A small contrastive audio-text model, trained from scratch.
Model: 9.31M parameters, log mel input, encoder arch gmlp, encoder norm rmsnorm, encoder layers 8, encoder width 384, text encoder width 128, text encoder layers 7, text encoder norm rmsnorm, text encoder activation gelu.
Data: trained on short read English sentences (LibriTTS-R), 26041 training examples, 26.5 epochs.
Rows from block 2 of the audio encoder of a small contrastive audio-text model, named by matrix and row number. Rows with one number belong to one neuron. Each number is 500 + 50 x the weight over its row's rms, rounded and kept within 0 to 999. All counts start at 0. Numbers have three digits each.
After each neuron's rows are labels from the 100 clips, of 14976, where the neuron reaches its largest size: "loudest band" is the band of the loudest frequency at the time of the peak. Only what is clearly more common there than usual is listed. The data: short read English sentences (LibriTTS-R).
# u: gMLP up (value half) (encoder.blocks.2.mixer.u.weight, 768x384), inputs 192-383
# v: gMLP up (gate half) (encoder.blocks.2.mixer.v.weight, 768x384), inputs 192-383
# out: gMLP down (encoder.blocks.2.mixer.out.weight, 384x768, transposed), outputs 192-383

u.363:483478504474482590562462456534453502456563520545433566480540464366515501474429387524452468505461495535401566526419505482478466449468483453475509383473550471516531398408429430490552463450617544405499484401468579451506522534509480422496402582514598486493571455506450507449574481559530487471505497570489483487504488484485498497583530524448415445526481463528464506513458484535408505568494578543471489505489432439532520551464472443447567532521417511515463451637565505413526496500477508480573526460509435467462424541427506573525542515460572536500574407480568517427452558484609502411
v.363:419452613396466522480522551573469519481438451581420431482483459585416436557537501517568517548556417490538543466548580441492527491495530465447473435601441513523655578530530464493545530583501455441464509504527543510563428418558502516484515599551571519539506514522428462438528516482527562577495513559438519495535417516523509593448555495470557481471469495459396482479535550433570444478544444486494450522528507533539499446510428481456483530547437483492569480460524380417425464529526434418440489379544518542407471462457500580493465527404472557445454549562515520473494512502576471483
out.363:548516530514463341409430483396561580507538496466607469505460479550453499439466533380578587531524574535549419437477443419576470466476491509549566576510509569485532545486511504537503470528379506513476520514476465546525563523490567594551576472566459434436389488419463501462510512485460537452468540502500548516541567577416472470470536446521474551455453555531428479471488473404578453551489411473595477556473563562517515487526520519477421420461491461508458497457431492481455580458531436526408431497521457494558573487555456422472405516485462500558545427538526584541545514398537506558
loudest band: 250 to 500 Hz

u.724:553448420469467501469518538586503429465568555437495468454558610529425572535457476485518455497453579501477546601466537573438496497481566508523444441469421442542418500465551495568443413474474542482538543539493518523551536475536390467519485528477419572441507521584532472443378505466500477491461430550511506488559516510564500486474480418556455559509443487467517608450492452504492470513500501539513423465468419549459569547482495570405394591611537551478475421469570457482482524473444466435474487552538549495412573600559464553443526488483547522468482549461545456506394364522390513476
v.724:477563475508521444463537508509567516523508483401484530614481521513429447479569478527571434501426470473556473425417471469435506565528439615451484501537499532478544505532456593440520518531447468433503523520501530570480454561331523586512517527569475526511526437393492583488495503495539488631442401608465455472540490425528365511527457501538512518418508448594471431498436533504485545539574479478524478421557466547501492532467436499442404473517517586575474521531448573518476464508386491430486498459433483495488517474397541457418459455421518466471454473484432643508574519469489538374
out.724:495438493440542457562551474508404508517500402515562484500510426485525374566520515551491468567480515554478471486522557479500562486585389474540583554454539451492520600424520530499555496530508435497500470527547514547499461531479513535514422437477458452506428517478576535526523511614582541526552513565604504497361367458567481477583587602501494500555492465572476502523548443531407489493527554541381549555588579513516477494494504572462465507434586478517604485463580456553491526493588520509598499503447496492453487517425452447422518518441497490427531502472489527486563545572537543530
loudest band: 250 to 500 Hz

u.695:504386465580563497519522476581483418551521507565421554469481537480478547564481458457497522498484480391452502543581467564513529404532551406465561487469372564569481449464467540461504557482643499484517520443530507534464446498457536578433462524487456523500444473564477407510529505470471545352396526476513519557449506510528470490531460558550607529415506470537441496489491590519564466434517537538451506551534493514515445491401565616507563419431548499441494501366528485622530572485465473623540539485410541433477484533461506495452401501514518516465511486483451461506465479514449439506
v.695:512583551494502561597519445557457461480523491473392464482545553485459484601521438456503568517493474499485560463571522419498411618533515516469444485578445477469530576526480441540577532483494459424558498506445483544524496555450517592505556541560445452511542513455435432488509500453529537616465602502512523453494550462570442570480537544533457513543439481546545580608439546538480506554467515473452400540468451445586501413531599531529495395509584550433410508542392586501600442437516447571505520467494528521483446532499420501503492534508599388510427495504482546532529537454469479517
out.695:483543484507568489507592530515456450467482441499442433456517452584513508442519554497478394506483559527507546412482527497549541613550497488458544497504500443310490524620507488457518476465364513529505471558540546460481458510469478386535535428525538453539513430428409487538488607488488412571502517550508469503511508502533489577462517445584488471473535524538546484550542450583492495508540514515466472519525520579468460548527539519526481540489512545464446546474438526518503542409523452434479479509553502562483494456569558556476469530619478481410496493527510548551556481446548478430
loudest band: 250 to 500 Hz

u.547:509454543523497436487580498446440484419522399523548401528488526546424469412443473561523567511588466467480498458573409555565527511433492483576485512595440481493527505452470475377482407491536486463469521477532613523552487518525569508529446495458628416486561467524526548521536523543510478493462550429618536468542470554548467485505473502514504561439516545493459455535506585556440531465527497514546501514414549513499596523521545574514527496545616475496463476502511509535453548500404530429488502502550463492477536584465559545515524468454511538506448452480475616562497537450481528485
v.547:522524420604568490521482426443478527538496491558526509502560561454524516524551484471570452524429499490548517549528536448453489600471457496452527528459463537479484499489499595525440447567527425516509455551459519447472465565573527569407477464533493470499433343537544463421479463611534443521466492472486508501539460478521518549503463495482433572446533578462471505503567525482449503592493495510556479458445500467538515481387571459528494456605566479494567444540540537479470430534592593608509471470569479544501460514476605493476522437524586450541607534570532574467452593493506498584
out.547:557524468557546494466511467396466449536540522482508490549495400457569547551473556400548440500501512524527508529526477410487423505490459501519497453425475478577426455489583548562458512548432573515502496467482596556564364509491558469487505517379479489481564521480442495486486478510446465493459516531448497512476532519522527505445522514624572507477589474456506457584551560532517395416440471545483461423522504487395530473469522418486399537436506476517537528534630487509645469531562494475407480574475485536535527486539476515522562440519514476468517520450465531431529527507456498487
loudest band: 500 to 1000 Hz

u.430:443526605492461463464487548455474472429451480589503487496503448472448552444546427463557534470562508544532462540460580500433552474498437499589458440564427443533442443524548518421459544527462410475555560554585474500538431528538542448479520527537577491492561385487474469540447501494483441380503452403579550384478444466529590545568492452438408465552448556578549534478550428522500441527494527498452539486555525451496534574470459519389522502451472545497465543504468520526579471516543471461515472431484516538422346532482501540460489453577410502618502574484515484565490526514517544510
v.430:546499591543575505484519516584440444388506500459491553496484465486574485472467558552525516515493470567456525478576538588479554488463425491467422533490467535535389502502509524426513584501453542474572559440573564532578569547553464516546473458496523457526563451524422557517526471562416478447497414455418568395437490551607494518528455512542572557473499520586492556605584384538458522507509476512511445448481470411551469581544394531443531524509499498444500498442496530475506524559589496452479525450476482484484495423521456520397505368669509554508516472548523493501426472463493558559
out.430:461547489497486417484494488423467562433440561482500467530444498489453482560471499590549512451546449521536557441444515563470472624530419445470534459545529522537515458515582536506435527538559555492502508322481489544576498557498525448429469574553556526427540542441493523480544471414545491461468545493562479472580551481511364564510480535442463533513477522618579475565424454509463521468519527447501669445469452561562490511531448519559529445462458499599492495522395482425510539543480417525566381446458478424582406413518459613551482530451523499560435426539483505574538518490500521438
loudest band: 4000 to 8000 Hz

u.590:529563535485472479438473407411454587522341535481436530507534531437575532432489534468515436484559492556560396499491488512521518464549498518452456499491437502508521520472478567544522456425496503456549498469521485530511504476473410545523434487458526509491519495513461528423435457540455502480528532511521584499564448625595544446425467478558507503461431410535485507394508557457461494511562495506407609509440501445417509542444501512490516513523498504485560418449535543424507394460444511505526470539592490531484421534475409446499409478377489482572509438591517421538499544461432474488
v.590:461436573476426436536515482491485488480458493501490484498458502462550567500554559544482516472480448592518504487479520385535486516517468464435569510494448485514480507515567554473492511551462469440445509515534487480500524542525570490433470463461525528417519464441490536483458490438436524439485556462563488494502523478539579450448526573517516446423534455480489593493528532563473524524554582464431430525519532550633552475603586600532555517455459487508514554479449562465453468500483477500489469486527470452505479520623520564468484469440485522427471469591549506553488486466492574538
out.590:432445552538566527440420492600426459595498523547511420508493515541475577565435647562465576508508497486519490458426505545461464507534479495355472534455465468569576540565553490510493456502459493510454537442451496548503502446474590463478523525488407475505464508422544436510495490508421589445456536486422575515481512571454588534511404510519535572440491563538426543524451563413514522542474582444496411431533475574538527395504488473462438556521444492505428572486591562526443526507441571502462494474536449437451496464516500605463523538570522528429576540503488498535518378516517514484
loudest band: 1000 to 2000 Hz

u.202:454538445565510445586507497433459493468435491514568559458376463448398482533406519510504368500536503558400503570501533498594529446555465572538458441491509397467565523527463540462538450461496406572492506461472519490543523616516506469514504540570442454483554534518476466486465529423489516433584467443550500595416535553421456428484426620422449515408530506478541500583522461550539498508557485452473573433506592471498508488406483549500486467510453425484548552547453461489451486585491454512513441527485449506530544453492500454473445471500519551536516555543467397531518520454540503513
v.202:416682512573538466493580508581468535543501565489411495493484538526407475549457485455480558547473534605516561579537492498558511499525406614540479504495503453451583470562492524405516525519596472576546537449540544577490490557509565487540379503542505469460479369504497502466444547456489523429537471520547533628446515546462506501404463626446499552365575452482502569503593528456584485528565532453487615539398569511532430518347540566449467538517469403497554529572472500502480568574525525432511474429431590489519473517495463538479457480475514535450522474521441446562487601531515543548
out.202:390479496439559504412481553471527511551500401450509548506537368523466486526494488470454523476581471571524433557491446451487483537568565524580523476536459518501556470525530365493514524492388568546484463605453557506629530587571534540478550538540487529478512437486380503450528538402599533506481473536540434543545418423499547458474581560494463444583517493407458411444459465481510468471556498468459515517548507505389483532458476498559504487487446505524536508501558593494466511468501409489491496565516425483444443465437494521432488512471497481456433493530559544524532499510533500526
loudest band: 250 to 500 Hz

u.288:459513588426436530489491489512503523537445463469444619510446378514522529546446486592531470548503489455502536540383504571470473489468525534458507528495455484479503410571568545455480496567499446495424465522444385419439445480569461429485564423408543457486520554561527501514538460482540485485450526479486461555516594509483583607473415502458488534547452504448522449498502449562548427618458531539609513460493510517587533467467570567438486531610558436502563511528458488495520514602407541535502501469542528453525502446482428413498493522515381502549513502448536515472582531488474419549
v.288:453504531444470630450530543438494432541524483520486519514519452519562428565476469552478575441532552456361529509545458534468500444558518461461582544480423445552488446537516556475526571482494521462440477512438457538432595635565477590498488471474435542523523438572554437557506468527502446520406572397506525538529469462495537522521468566401466573522425518606513572486473543506515609483477488506463586581510494536467533555478554595506457509494494448522416535526523468523487449534488505516486473524532495458547413471478464473431463540499434520467505472448522510519383460453509525551
out.288:555569502571506528475531442389448499474562462552559537473433476573535544497572463496375559418550486517478544530532518501455452564567453490518428458455539494563461555526506462507414552501495477471493548540526622402477567579579543437558558501505491572462518457480546454530520473495463573440606493488403484479522504547487550537549521557463545544521451439558522442560460625563459530473552540475556487581488461523542386408535362543447462480469537581453500619534528561432510538547563407418496579523505523469490522550540553534401423496459574525498429401472448459427509512469458484473
loudest band: 4000 to 8000 Hz

u.170:441523413549520446493460561558471537591487469524483449528568506447529469496439474487520488457523455599494512622497484505512493510541523500536462507457481508513400494565548524480522425549486442536497533536513594487664487468523476511506601574557514567483524485492567499416480451502516472437541470460599473553519466567490459486520481394564476474540485520455536506486517464618432509437518582484461472426518521407537574636457484432414437474473504522444575522525482510532524435489587495541485485539464528528492538479526509533556425514544376500505455581502427471581582558533417442541
v.170:434495498508585548433523528495484500441478493588467596491509480442524493452454559468464547466537549519605486526377529431495570609477663474541500557550465458506418649513464485621430533455509506508456469485418427503518498557512525554519499572529493508445508642494514548417462422530510445479384535590515567497544454555514477548468583533474534529583455503430470445493576557537487493466515439451533365512449531454458479578494496472454500550472505497396521598447466525525510528494440439440496577540470588495584522522474443493554486446572396520546509441460392504557554597385550523539
out.170:466485491513524475487508552444499533530495457478467602530492532457517621462491551492585413526487494453515551529542504543514482518502618526543542542518512514491570487461465509535566501458504570540466616419529454572408574393408505596522574566519495607536439552483487509507547537463543520454539526534475454417500537508423552503591420550440591423479521515459526451460571516542434467553495463497493460560450554514430497498462544497556494498471534526516497500549490466577486477588442500522506401499525531603504471463390521473494525585573504495483525445436568440496516577534465549513
loudest band: 2000 to 4000 Hz

u.528:429373573474447479525563419514525512485504492442552460457488497487510592544439481430500459473504460520502525510515461479510547541546418588516517483519565526518475471525438537526515515453454509470472493559619532451476516488559553371481459417547562457561544541529469501478436472417422409510544518509447539524486551439496473452510464410486569528525417483452553554543508526503488522462503492518435412505506538524444530449477546496505442486460420545574502532470498481497490450443500491550415566525446433539524436503443670445420522606459419568432456412508395408442522520532421633573
v.528:590551478479482580516506474504425558552510444411560567524505536443484527451407432414550480357419488485509539475528408443510512477539544603480511457540557498457430443548589527499581548559567535455528519545515539501400451422491512514524465549462517547484530561539454573446458544501528441492569546595413491553439515481466487525602469497525454480451365539518516417441492498481541450477585497541528512467436504458418486474406490457556453530459534443588472616499475489561544470399507429468507566562451468473533551505524564604441594505427560435415487461462436510446519491422405463525
out.528:512623543505519542481539562481477505549455464554500481415486485489471435467543493519452524494468450515468528441424475523524397454470565508422458524547453503557640479542479501420545514447538508601535622434445465510623551467429466533548513494513489440474586539482447477601517514539508560591502495473516533522479474481518634584545454569472412556419517470586466466549479529527527523581496530495514516568504403441537432534467486487544525460503543473488577503455472479515413521544506543477549426476533480415493535512493464493483532482483459554486507500465534515491426492478632455510
loudest band: 250 to 500 Hz

u.188:472499442469521489546557490454580512599529517493477559583513355476396496512576578522505515485568403486465434616413611505536511508497374434453472502501427564463527509452514566467578534458419430472547541524477561475449456542508486515510549488457537510575514500498542440497485542470528495501539487438426508500428452475428558476474421517559543440517488554489558507545401558467540537462551501497386463500564516433525568491525578426594502521530349490517489556479475533505474449542576473464531529562536570415473481462560510584526436568409376397528447591507484528543512472388577557455
v.188:443484485496490494509583491464448478503438558403491537483496434480431504531511553532484417475455448555497506573455455623506517470531477503523482466467494542433481523545563596482491622481434527541427527481452489474519415572486502428426582446538582504461620509502542530467540448597495643418560492481504536423425420470507454490536481507508492493532472460545484510449526499535454494413506398514449603457438532480558455471495513538585553460523507477491471559543557511492601562480460449627487519449508530506452523543515629489426395547477416503598413576474533473520445513528585473463
out.188:524422551551528491478446557617445458481437413498385544558506545479511602484596512513480497450455525516510561533517488565558396534516606553559531521516601500527490469533575516415507546625488514478470531483552412555548421503520557418479538497467417558397512479561478445535518490392468572478575557586599508442536484513428513498498406498483537509526494444479592507489564485577530469428480464498581486483547551494541505479326484552490523561523579573578505518531485485549461565514470452472535497444516506433449431484499449508452572418506515540535601440513439529486535565570503352495
loudest band: 4000 to 8000 Hz

u.532:475453533551543547430409475547509488401545394516488515531561452442550570456517432499459504484408669535458500404498542505425426535487528472427572451500501489463432509559479426498565508439570611423530541530452492445444416452540506471494484529488516416496581555487463576502439457478538483507452496485436520415587460552492460521468479529434591417499492478422423562413519487448401558496390489521485408521502494495504550477567537515478518497448514452479543597461513530453432474511510469503546500505486416538487507475579433529492552441491566488471507449553602501500521477541483505484
v.532:457498436513545516529489449471431469446534465437517483507517455484487511486440521478546546570548548551503472496470489446500523539524457467454531553466453509443371505372497501491466578497523479494512417446414515420533450540389518491517512590509542509510558447434499535522503418529526510521517514501590503489543435592606521511414509511480538406500505563426441515437500514535516493374577488557483461529469456492524479454480527550496494527529530479590453539451480628594435512415524531569483561501466503425451445471517540399474485499456542506529460462493537514538544479389535431471
out.532:526517576540618520457563435500529481639498474568536525464543566521505438565521474516561491479504447493512463531426547562511614460633501589474459465513530490517473505528399539511441382499412573488439515460512445537553507419434589470518397534486442429528566434426412483455507503554552440453446516514502404562519512501559524525495548474406486602498507484493460548501373562479474564514526505477492538505533471490436480460531484452498510503626425430575558525455384480442471491495426401536551544456474511487446457482496408485492455483507388493499567587464465528530618502499537437550
loudest band: 1000 to 2000 Hz

u.618:440505404509509536485564569514517530632478468513599526535529525502495538559556447467540495416429477570467495574474539534522464451498460507547435560511514503569530531492504526427490468539620555537447468540454435594453520489515550514556517452542486489551419562550494456379515516459480423594536515476449484466446465451447461556459455571521546468575472466502442512531441512508436507583475509466430475518506524502606593520502486497526519478500532632436478513438469451545457512579556467527429514555501491491541524467500509532482507456512536531609490546530550513438647456511490515574
v.618:608412445483488449475468562500440531557492544479565515511594566480504453479520532462478458494478454516476564613521459623482518445500580610519526559545508434607451562519513518511549537484499469535468463625522418530543529429536524463535544520585495454629502566522466444447436498510530498455509494421453560431563531498438586496498481510492534527447509588570474496541559513569605458537429538488530508482393524577512581533479513463449488452486542637439530545544495458541579547605497523589476461607508509469480549493544434513501481452521514494533548570518479540570558592518567531524
out.618:450567455567461480487445616540550536530477500567431545519510453520505481552520496372386588514482509535518528586432477511491475436425503586561571565541539514489495490502490563569555529562504578484590514558434481456512523493515496489523461562433571461516544502505471418558569504544514451488502552501494514441530475546435424549487466494479508543568530464545454504424474435528470459564532470518497428518466516497475538502534461423537388431369557541428511513452421471500460405559508580496518601542571504462431538525466462482581440599426398467473497513476448523523507494445512464496
loudest band: 2000 to 4000 Hz

u.557:489398494463556382509561474477491498505541552498477493518527564518489495537462541486471472446526497543557539493411560530501573511479493559441471550483570639505466515480601354451416537497439502477466564494462495472404562468479476492538496517497560453423660449525492501460438566527510511455564374528489573535466501416452523455492552480463654463544617566515465474512438522508469446476541495583532473425406573495557441435479477529498544446464457514604415591499423486561478452484528568466486423540491509492560571454560526488547608546452441504503538478395430474492497487420473464514
v.557:481533550478472550498498480437495457448501461465406465525537545487494543497345392464585459465544427494498518463537572434533505468449513511466509568494420487593445497483501532500482461495532491467484430382498578496582452460522544460498497457541499419504504501511438479486491450526513461438560576596466508457529510470500500598449416392530529574500405510359501504509555545511559509511475541554482402540508560502548468478497505573435484549495409517507417505514460573467613531419605572500503529451498571513505446562437498563408507445516460461473477462345480511405541555452556443419
out.557:454458536566557538521469418565467545524519460594547509460484496483533526497536413581552531454465500530474418541510453506456435441545513568531535375455538473592541614501490540550475418494473538583525467467515461525465417525501505462456491511453492545621455452481548448559582445420498504540448522517497508480414528493525485454486544441527486601411479554481580492514490542463454482490571479474517423438510514467513519522522486541476495424423511498434443457406513506523508525502536446458486542355514528483463415513576480496374425528543564548442534579480517539430504483600551503563
loudest band: 1000 to 2000 Hz

u.438:522496528465489522510540612408478538406507509546471483572510380521592475510510473445510423530370540504418537494483512532503550459541519402491483558566499467530453522410476506562621550443547522567597425445479504512519460521431575466494548536439536510457461543516464538482462448583432462571430486507553470478444471476445397472452546500467450570505496476537451452452513367510489590544518560548614537561451561489508486509420403557610507550545537485440515407508485566526528553541489500520454535518560516495479508483457530526413440520504523551537560479452468470476580507463585346475
v.438:571438492482493518519454594450536478530429461431477550516436524542470496528417423472477474438500490481560502407520562450486568482483535582441496501533416485499504516550410385508479592385550530472581466495497539422490557555514532546534505559511467514543511555470529468430522599392464513436455503417504461485463507510535577470408468475516482520489484503463482416539521405437500575563585494494511586523512542456487470513422541505465472405670453505401421535473460501449507513543438491439518486421420428435588481605494512517532499464486521444433421464570533503463507493595509521523
out.438:502577526479528434465473349523491468583487531492440475482451649543487605560484488568485522484567571503519576478478517507531504529451494517530496457468521458490539493546417474474569509451464590486458560479454415468480527381527470556582481427496493533553583501447493442468596576432575456419550511442541566527489436586396526528512456493519503385560549532566473523536502503523538506518492524480432494578564413498586515500586536499455542521488452481427503472561500436454528466507560500528464441475477498531534400445519536549529615453480562593475467593529417581494459478467450501531
loudest band: 4000 to 8000 Hz

u.31:567544540559503530572495465484480562437573401560535559547489409485353482539473422463552513492511536418588455476526548555458543537504494482581458429554487515561517455559538536435523446451485397417462530441482589538511565550482484487428500519514541442372550559531496516443526584522476485468453467524502500397483585512525475450486485486477487546516541462457543523483455549481510469450502539432557522473545469536545382498530540459473544509426508465487470578542544474541478552433554520497545449502590435566467628511456453409514575450477464456473546535562472537468506493549446483414
v.31:577463515541489486507522584587535398485523556553523462499502552515512438442542439470510429505470438466503445417545456582510517488518475463550467588495493500454443513418477513462487510499504547533489452532606580446584447523602488553581515502432530531521513463387517582437581358509442503421571512547513560441477519502477561475563500555591417505476479422613565528475622484517471450481622547454613409486541531519528486459460451521569454424530514534525419547463542505495457539519531519544516522536506472538519497538392471459588498489537422483456625548566485524503390417434547501530
out.31:468482466516429499545532585522393453580575545477548383547493584515531492518465583570461548493472462564456549414559480478510399575590526502535516501463536489569531507451495534502433399490475559539557526542531404516471519640556511610525600511555475496548530519510590538436530613499450518498591530522492491576615400555445571469517539428489436520483559507521474522459482489504455554439411442434540462523488523472511522476489554471428438456551563518493501517528491488507539530498506479479520538537504514479569457547460535524577448530530411458541580426428499473599542504464466599513
loudest band: 250 to 500 Hz

u.167:452419554521519493389544525438482460580493491409543426416461452472482424519503524429505533481446517556433516544519518557452454485547521503562596554516533407521463571588520525485519525462507526542536567595518473430447481516624539556522545548502533406528491446544572522551481581534480467474416480437535496632505498532436434529615432496499465498497549542453418544524464485567531519446517521467424504543529437583522484556495489488538432437494433554451548582450426460502455482494537520540528524516472574380529463538518557514538560474448535469522490483556458495496556608474402500526
v.167:555482483500500565500582589458470459503563486391488500482543475475481428508625494472417549458508427541515559544557528515493446440477529482571480466498462509502463559512496481483477440537476446479448538610544524499543485469538490505529442480507476483486547477453457431585585515558478511487552477592530562594475471429457493523438561417418539547599475444520477466478508518471502397450369499549535569409569490509470520520499525538587473474476419569385493600568535500548519524495479521593419465558518509495573564495458433570570502453524537576545433554530554539515505520476523456495
out.167:507582527486431477466536615530501499537481408422465553493457475478469465448446474545435574504524480564462493539520442555528521511455456493462556470528537574524505467477420421473511507537618481466487502468495459598539524497436455408508486528527452552606481510538448394443519472591582475436494430495502555454493467447430480475538485439450564446371388392587506551460545427400510454421567499481464412501513514447472482605545505470435534565445497426508461494570490493482486565472495540574474585508539475525578518504476499580556491466526475519544409502527456467442486498579515474496
loudest band: 2000 to 4000 Hz

u.515:502429474469500493487453550547573495484579594445486446489443529456494515456498520522506495528524510435497375512469454402489578494478564503556575519610460620535579370557472439575539458528449541543536494475482485500488482516419430499520520573505515579459548555397571406469511525578486457480517492485394482441509405493523553532450572487474536559539443424467496475480471483490515524515520511420474514468604625466547527389486551597584496495510499526468504475517445568548532409535495448547480490447530466457479565526405473486406329460536463487497533460401499498514514482438461561578
v.515:485406448517541561491455432553517422503527556531419478527442531446478350473508551474503428541498478510523489568522571461544518517499501640513556471571509524479493499546520521490362398413477502503528448588430457532453602530483487464492503519566505568511566433439554485483504470489474437528462558490570502418428588468543469531476440485431499459486541440452450450490519480616523475550629483419503513502451445501562424500522495493493428546574446510574516549525525566566388494488442483469521491488443472520567416583526357467433602463463513506458476505474533460412490510523508561563
out.515:529558454487447514491475461509544474534536494619450468457439447507511456489538411607450549486443476571487608494457426515536418630490548498515494509385473509506423572521562559426407546590556456426372529503455450536494510505544514546415414449580527448486422499552472536533419467399528609620494551438483555535592577511466505519428498512570487518447510541570545574426554549563459492504398526530587470519436404518419563456530497461440508584499498554546481549482519545456568528593557538487580498441525487439578545544539455511496559589529506544510569570477573458495524510524501522488
loudest band: 250 to 500 Hz

u.589:513392585525491535484508534510470537488459491480405436418493580587496477433511556559485471544450526537503521480581480534528591477574557506530504449477406565535568502557535533549450531441440517547467465490462592484480479434488510538486445550441472513492445520484391573450558502550465434481535455522433406493515556583436520550470441481529477483494543499577501451448386480570526575551511532472436411588495549492498508490571552446608454493498483512513490524497480494526516539567562598618555403504479496502498443481519473460442442469508509457474491473500476409550623507580489560500
v.589:503456514631472583552541597509477505548522444484458538523451552547425476491479423448474507532493438534479455416517449423528552569455519445515455469454466500514433527505491526581427507497479595495527649538448549439505568482519450558528456501564485567526481544553486533421496437514487448513459542450498435481447475519424512519488384449488451431484451500498573448599445470578521464467524532412488563499431469456486580556528560488560486476457455518477517487506553576507454452435589592571478491534587477540472442499506447495434520506515456495477474497397553475479468583516417519436
out.589:567413446625484514551454539528403552546459517575489579521466434558476474551424511533532539572548423522414397543531528523525519479458438532472461476551507547482445468511479523475603543513433552511550537436510543551532463548540591466482495490528406548582590525492486502464449360446434505537561437419474499456563487546499528557489540442432426479560500595489461553491568503559523517456523546467486438420532547485586507434562553497500535505500523465431564563527551479503529525491506596579497447506546492460470527550479465477424475467597499404405536519405554489500503539501452549433
loudest band: 2000 to 4000 Hz

u.612:528512516487529457499519400425531561494553502571501450516508422554508453523506564496553486454456545555466488583434528517597499486558579477412443530458537523468519485389503505479536447509499505596542470536484507499576554559491608571535479501455483428463555472436540548520442578551538436586556560426556444504482479536502534425511504478404480537502535497549571453533538531467421526535435454579510494554499457514545403536545513417398513439468463469486508493482580517523480493470495450573469598457479549562556508465438498532490581474546448568512456499427530448548483515452418427505
v.612:567477453495537525516533416466557492535492537535533571468665453497475509555457439547490480557493459534471564478538606495600521357482470547559464523457452513536630483519436455439531511490496441549478490522455440543550517490469584446525421588466480466412564525456463528609599616639471436427556473528535516392446554584545510525500500525473498494568477559492524456530458420478541515561524497506494512502484535533588515443449505507543463513577485539478581535564559541506505600518439518554477619501420531449468531578487567468482389523496507553445461471527447433585472542608496421500
out.612:583545601549451538495521521511538523481515433471416488514445485498461466532492516474527505564442515489523440557523481448466563497558551491488495547475485411510478608498531441571361467503482565426491592465513495537580475479536477541507441505469494545513383467478469496509475565457456501412481576535519558558454501576509485491508437476568485495505487467501467571430463493505521493546518540492427527527573577468544509482465497522474548496448492533505568435483396483525545488605570528503558514491506496420481470483527472441449489503475536480521464536543468485541541413548381482642
loudest band: 500 to 1000 Hz

u.359:558421512484456424502497480535522563479576420447449532521472485529518521452492543516495542478471512527515542438495418465585455599559476487502469471524472567607455423531399617432460631427532538543498466479446611482489485519437505437448445394522535459519500411479549524478493537462489432408488539446429507548464468431538524451483592453410478495559515449557497517466500585460514555571463458644469484590531411551505588492550536531431480418506473551468394482522462492410398537511467502528436485504453502563499472471430560438519534476480394447545474393513518456508491378498473571500
v.359:491494483568466453467439477425482500525479442493493540497506518562511467464547525442513364454482431506533439536452475512494526404481495485423452507575534636521559499595524515469546441534482512542562483469447528509541461459450551469439469393482605596582506509425591558561485512592443386491548436553479502511563542484595550506511470595503562452460470554587530481457527551354469504406632537489502464516506479520536545484494517521538491378576481589479475483526467486490557539533433523481416423475498436523555530540533492537454543486425529482430552471509528567498510510450534479463
out.359:555502519441589545429435523604464485474480659503470502456550483494560493547492464559503518524566476590542475450488579520389510479466405391460517444517504431451550518424518507467523508536367568549504593612534555439525458411442571555558559520559474453559482553508507489494498524496508503592448492522515503486490420543508434519450418477521518582469487460500492521554473429496461544486467440388488523490527518453469521576513481472453567487505482432536591460506498516493568445522521435471444524454536455417513418533444558465472512513517534552446549568481498468448501544411520434533
loudest band: 1000 to 2000 Hz

u.477:473593434479468483457471457495503455448467488504454417489481516574391483412551558571403565563569532415533526468419540456439513524495580563530562454550537528457404493418518537479508549483509453429556506435511567458485598483469464534502438472446470476499549509452558610446544455488457520476419437509480516453515494489380556619579381539505539539469450380530533440572410417424416467542427432482518488448540490584512530512456515452454506547509462573471506513548490494490435548453434586416541509463472462524526489503537504390461534438465529461508473559524513525489493553547477555526
v.477:547574510454473512511502558484546458517526519598448500511519496519461584463474493462447527519491508482453514493473483485441528448606484447500458566445573515471483467477528460529394602437514501448486475538485559468470569474481549492574427485479460683475505516458506467463492476479557461488482469470557459447567467527506506524566517483447493462530440515537506559492530408478499548487396510483521496454556595533481542474569378473491538559445434458594538496573526485565542579551473539502552482470433379454471560456650514472527436475574501553506573560452515505494602600516552403505
out.477:520583490465581510496494575575589526492505507528469541442469505502503438613423581550452519406485537463486543521549491572537539509451498630429484576555451543456314455415553568484532399547519464483540510514436463452557507568464512484464507543516501484513449472435517577446447539500556473395479397497438483553619551525570462455485470486519426468503511507498413497429537483454485455516428651496464399505590448487421490483555463459489535527440565522560496519498396479519573465473489506568509544459519479489460517496543572545547466470446455517546527501495432466424541588445500514461
loudest band: 1000 to 2000 Hz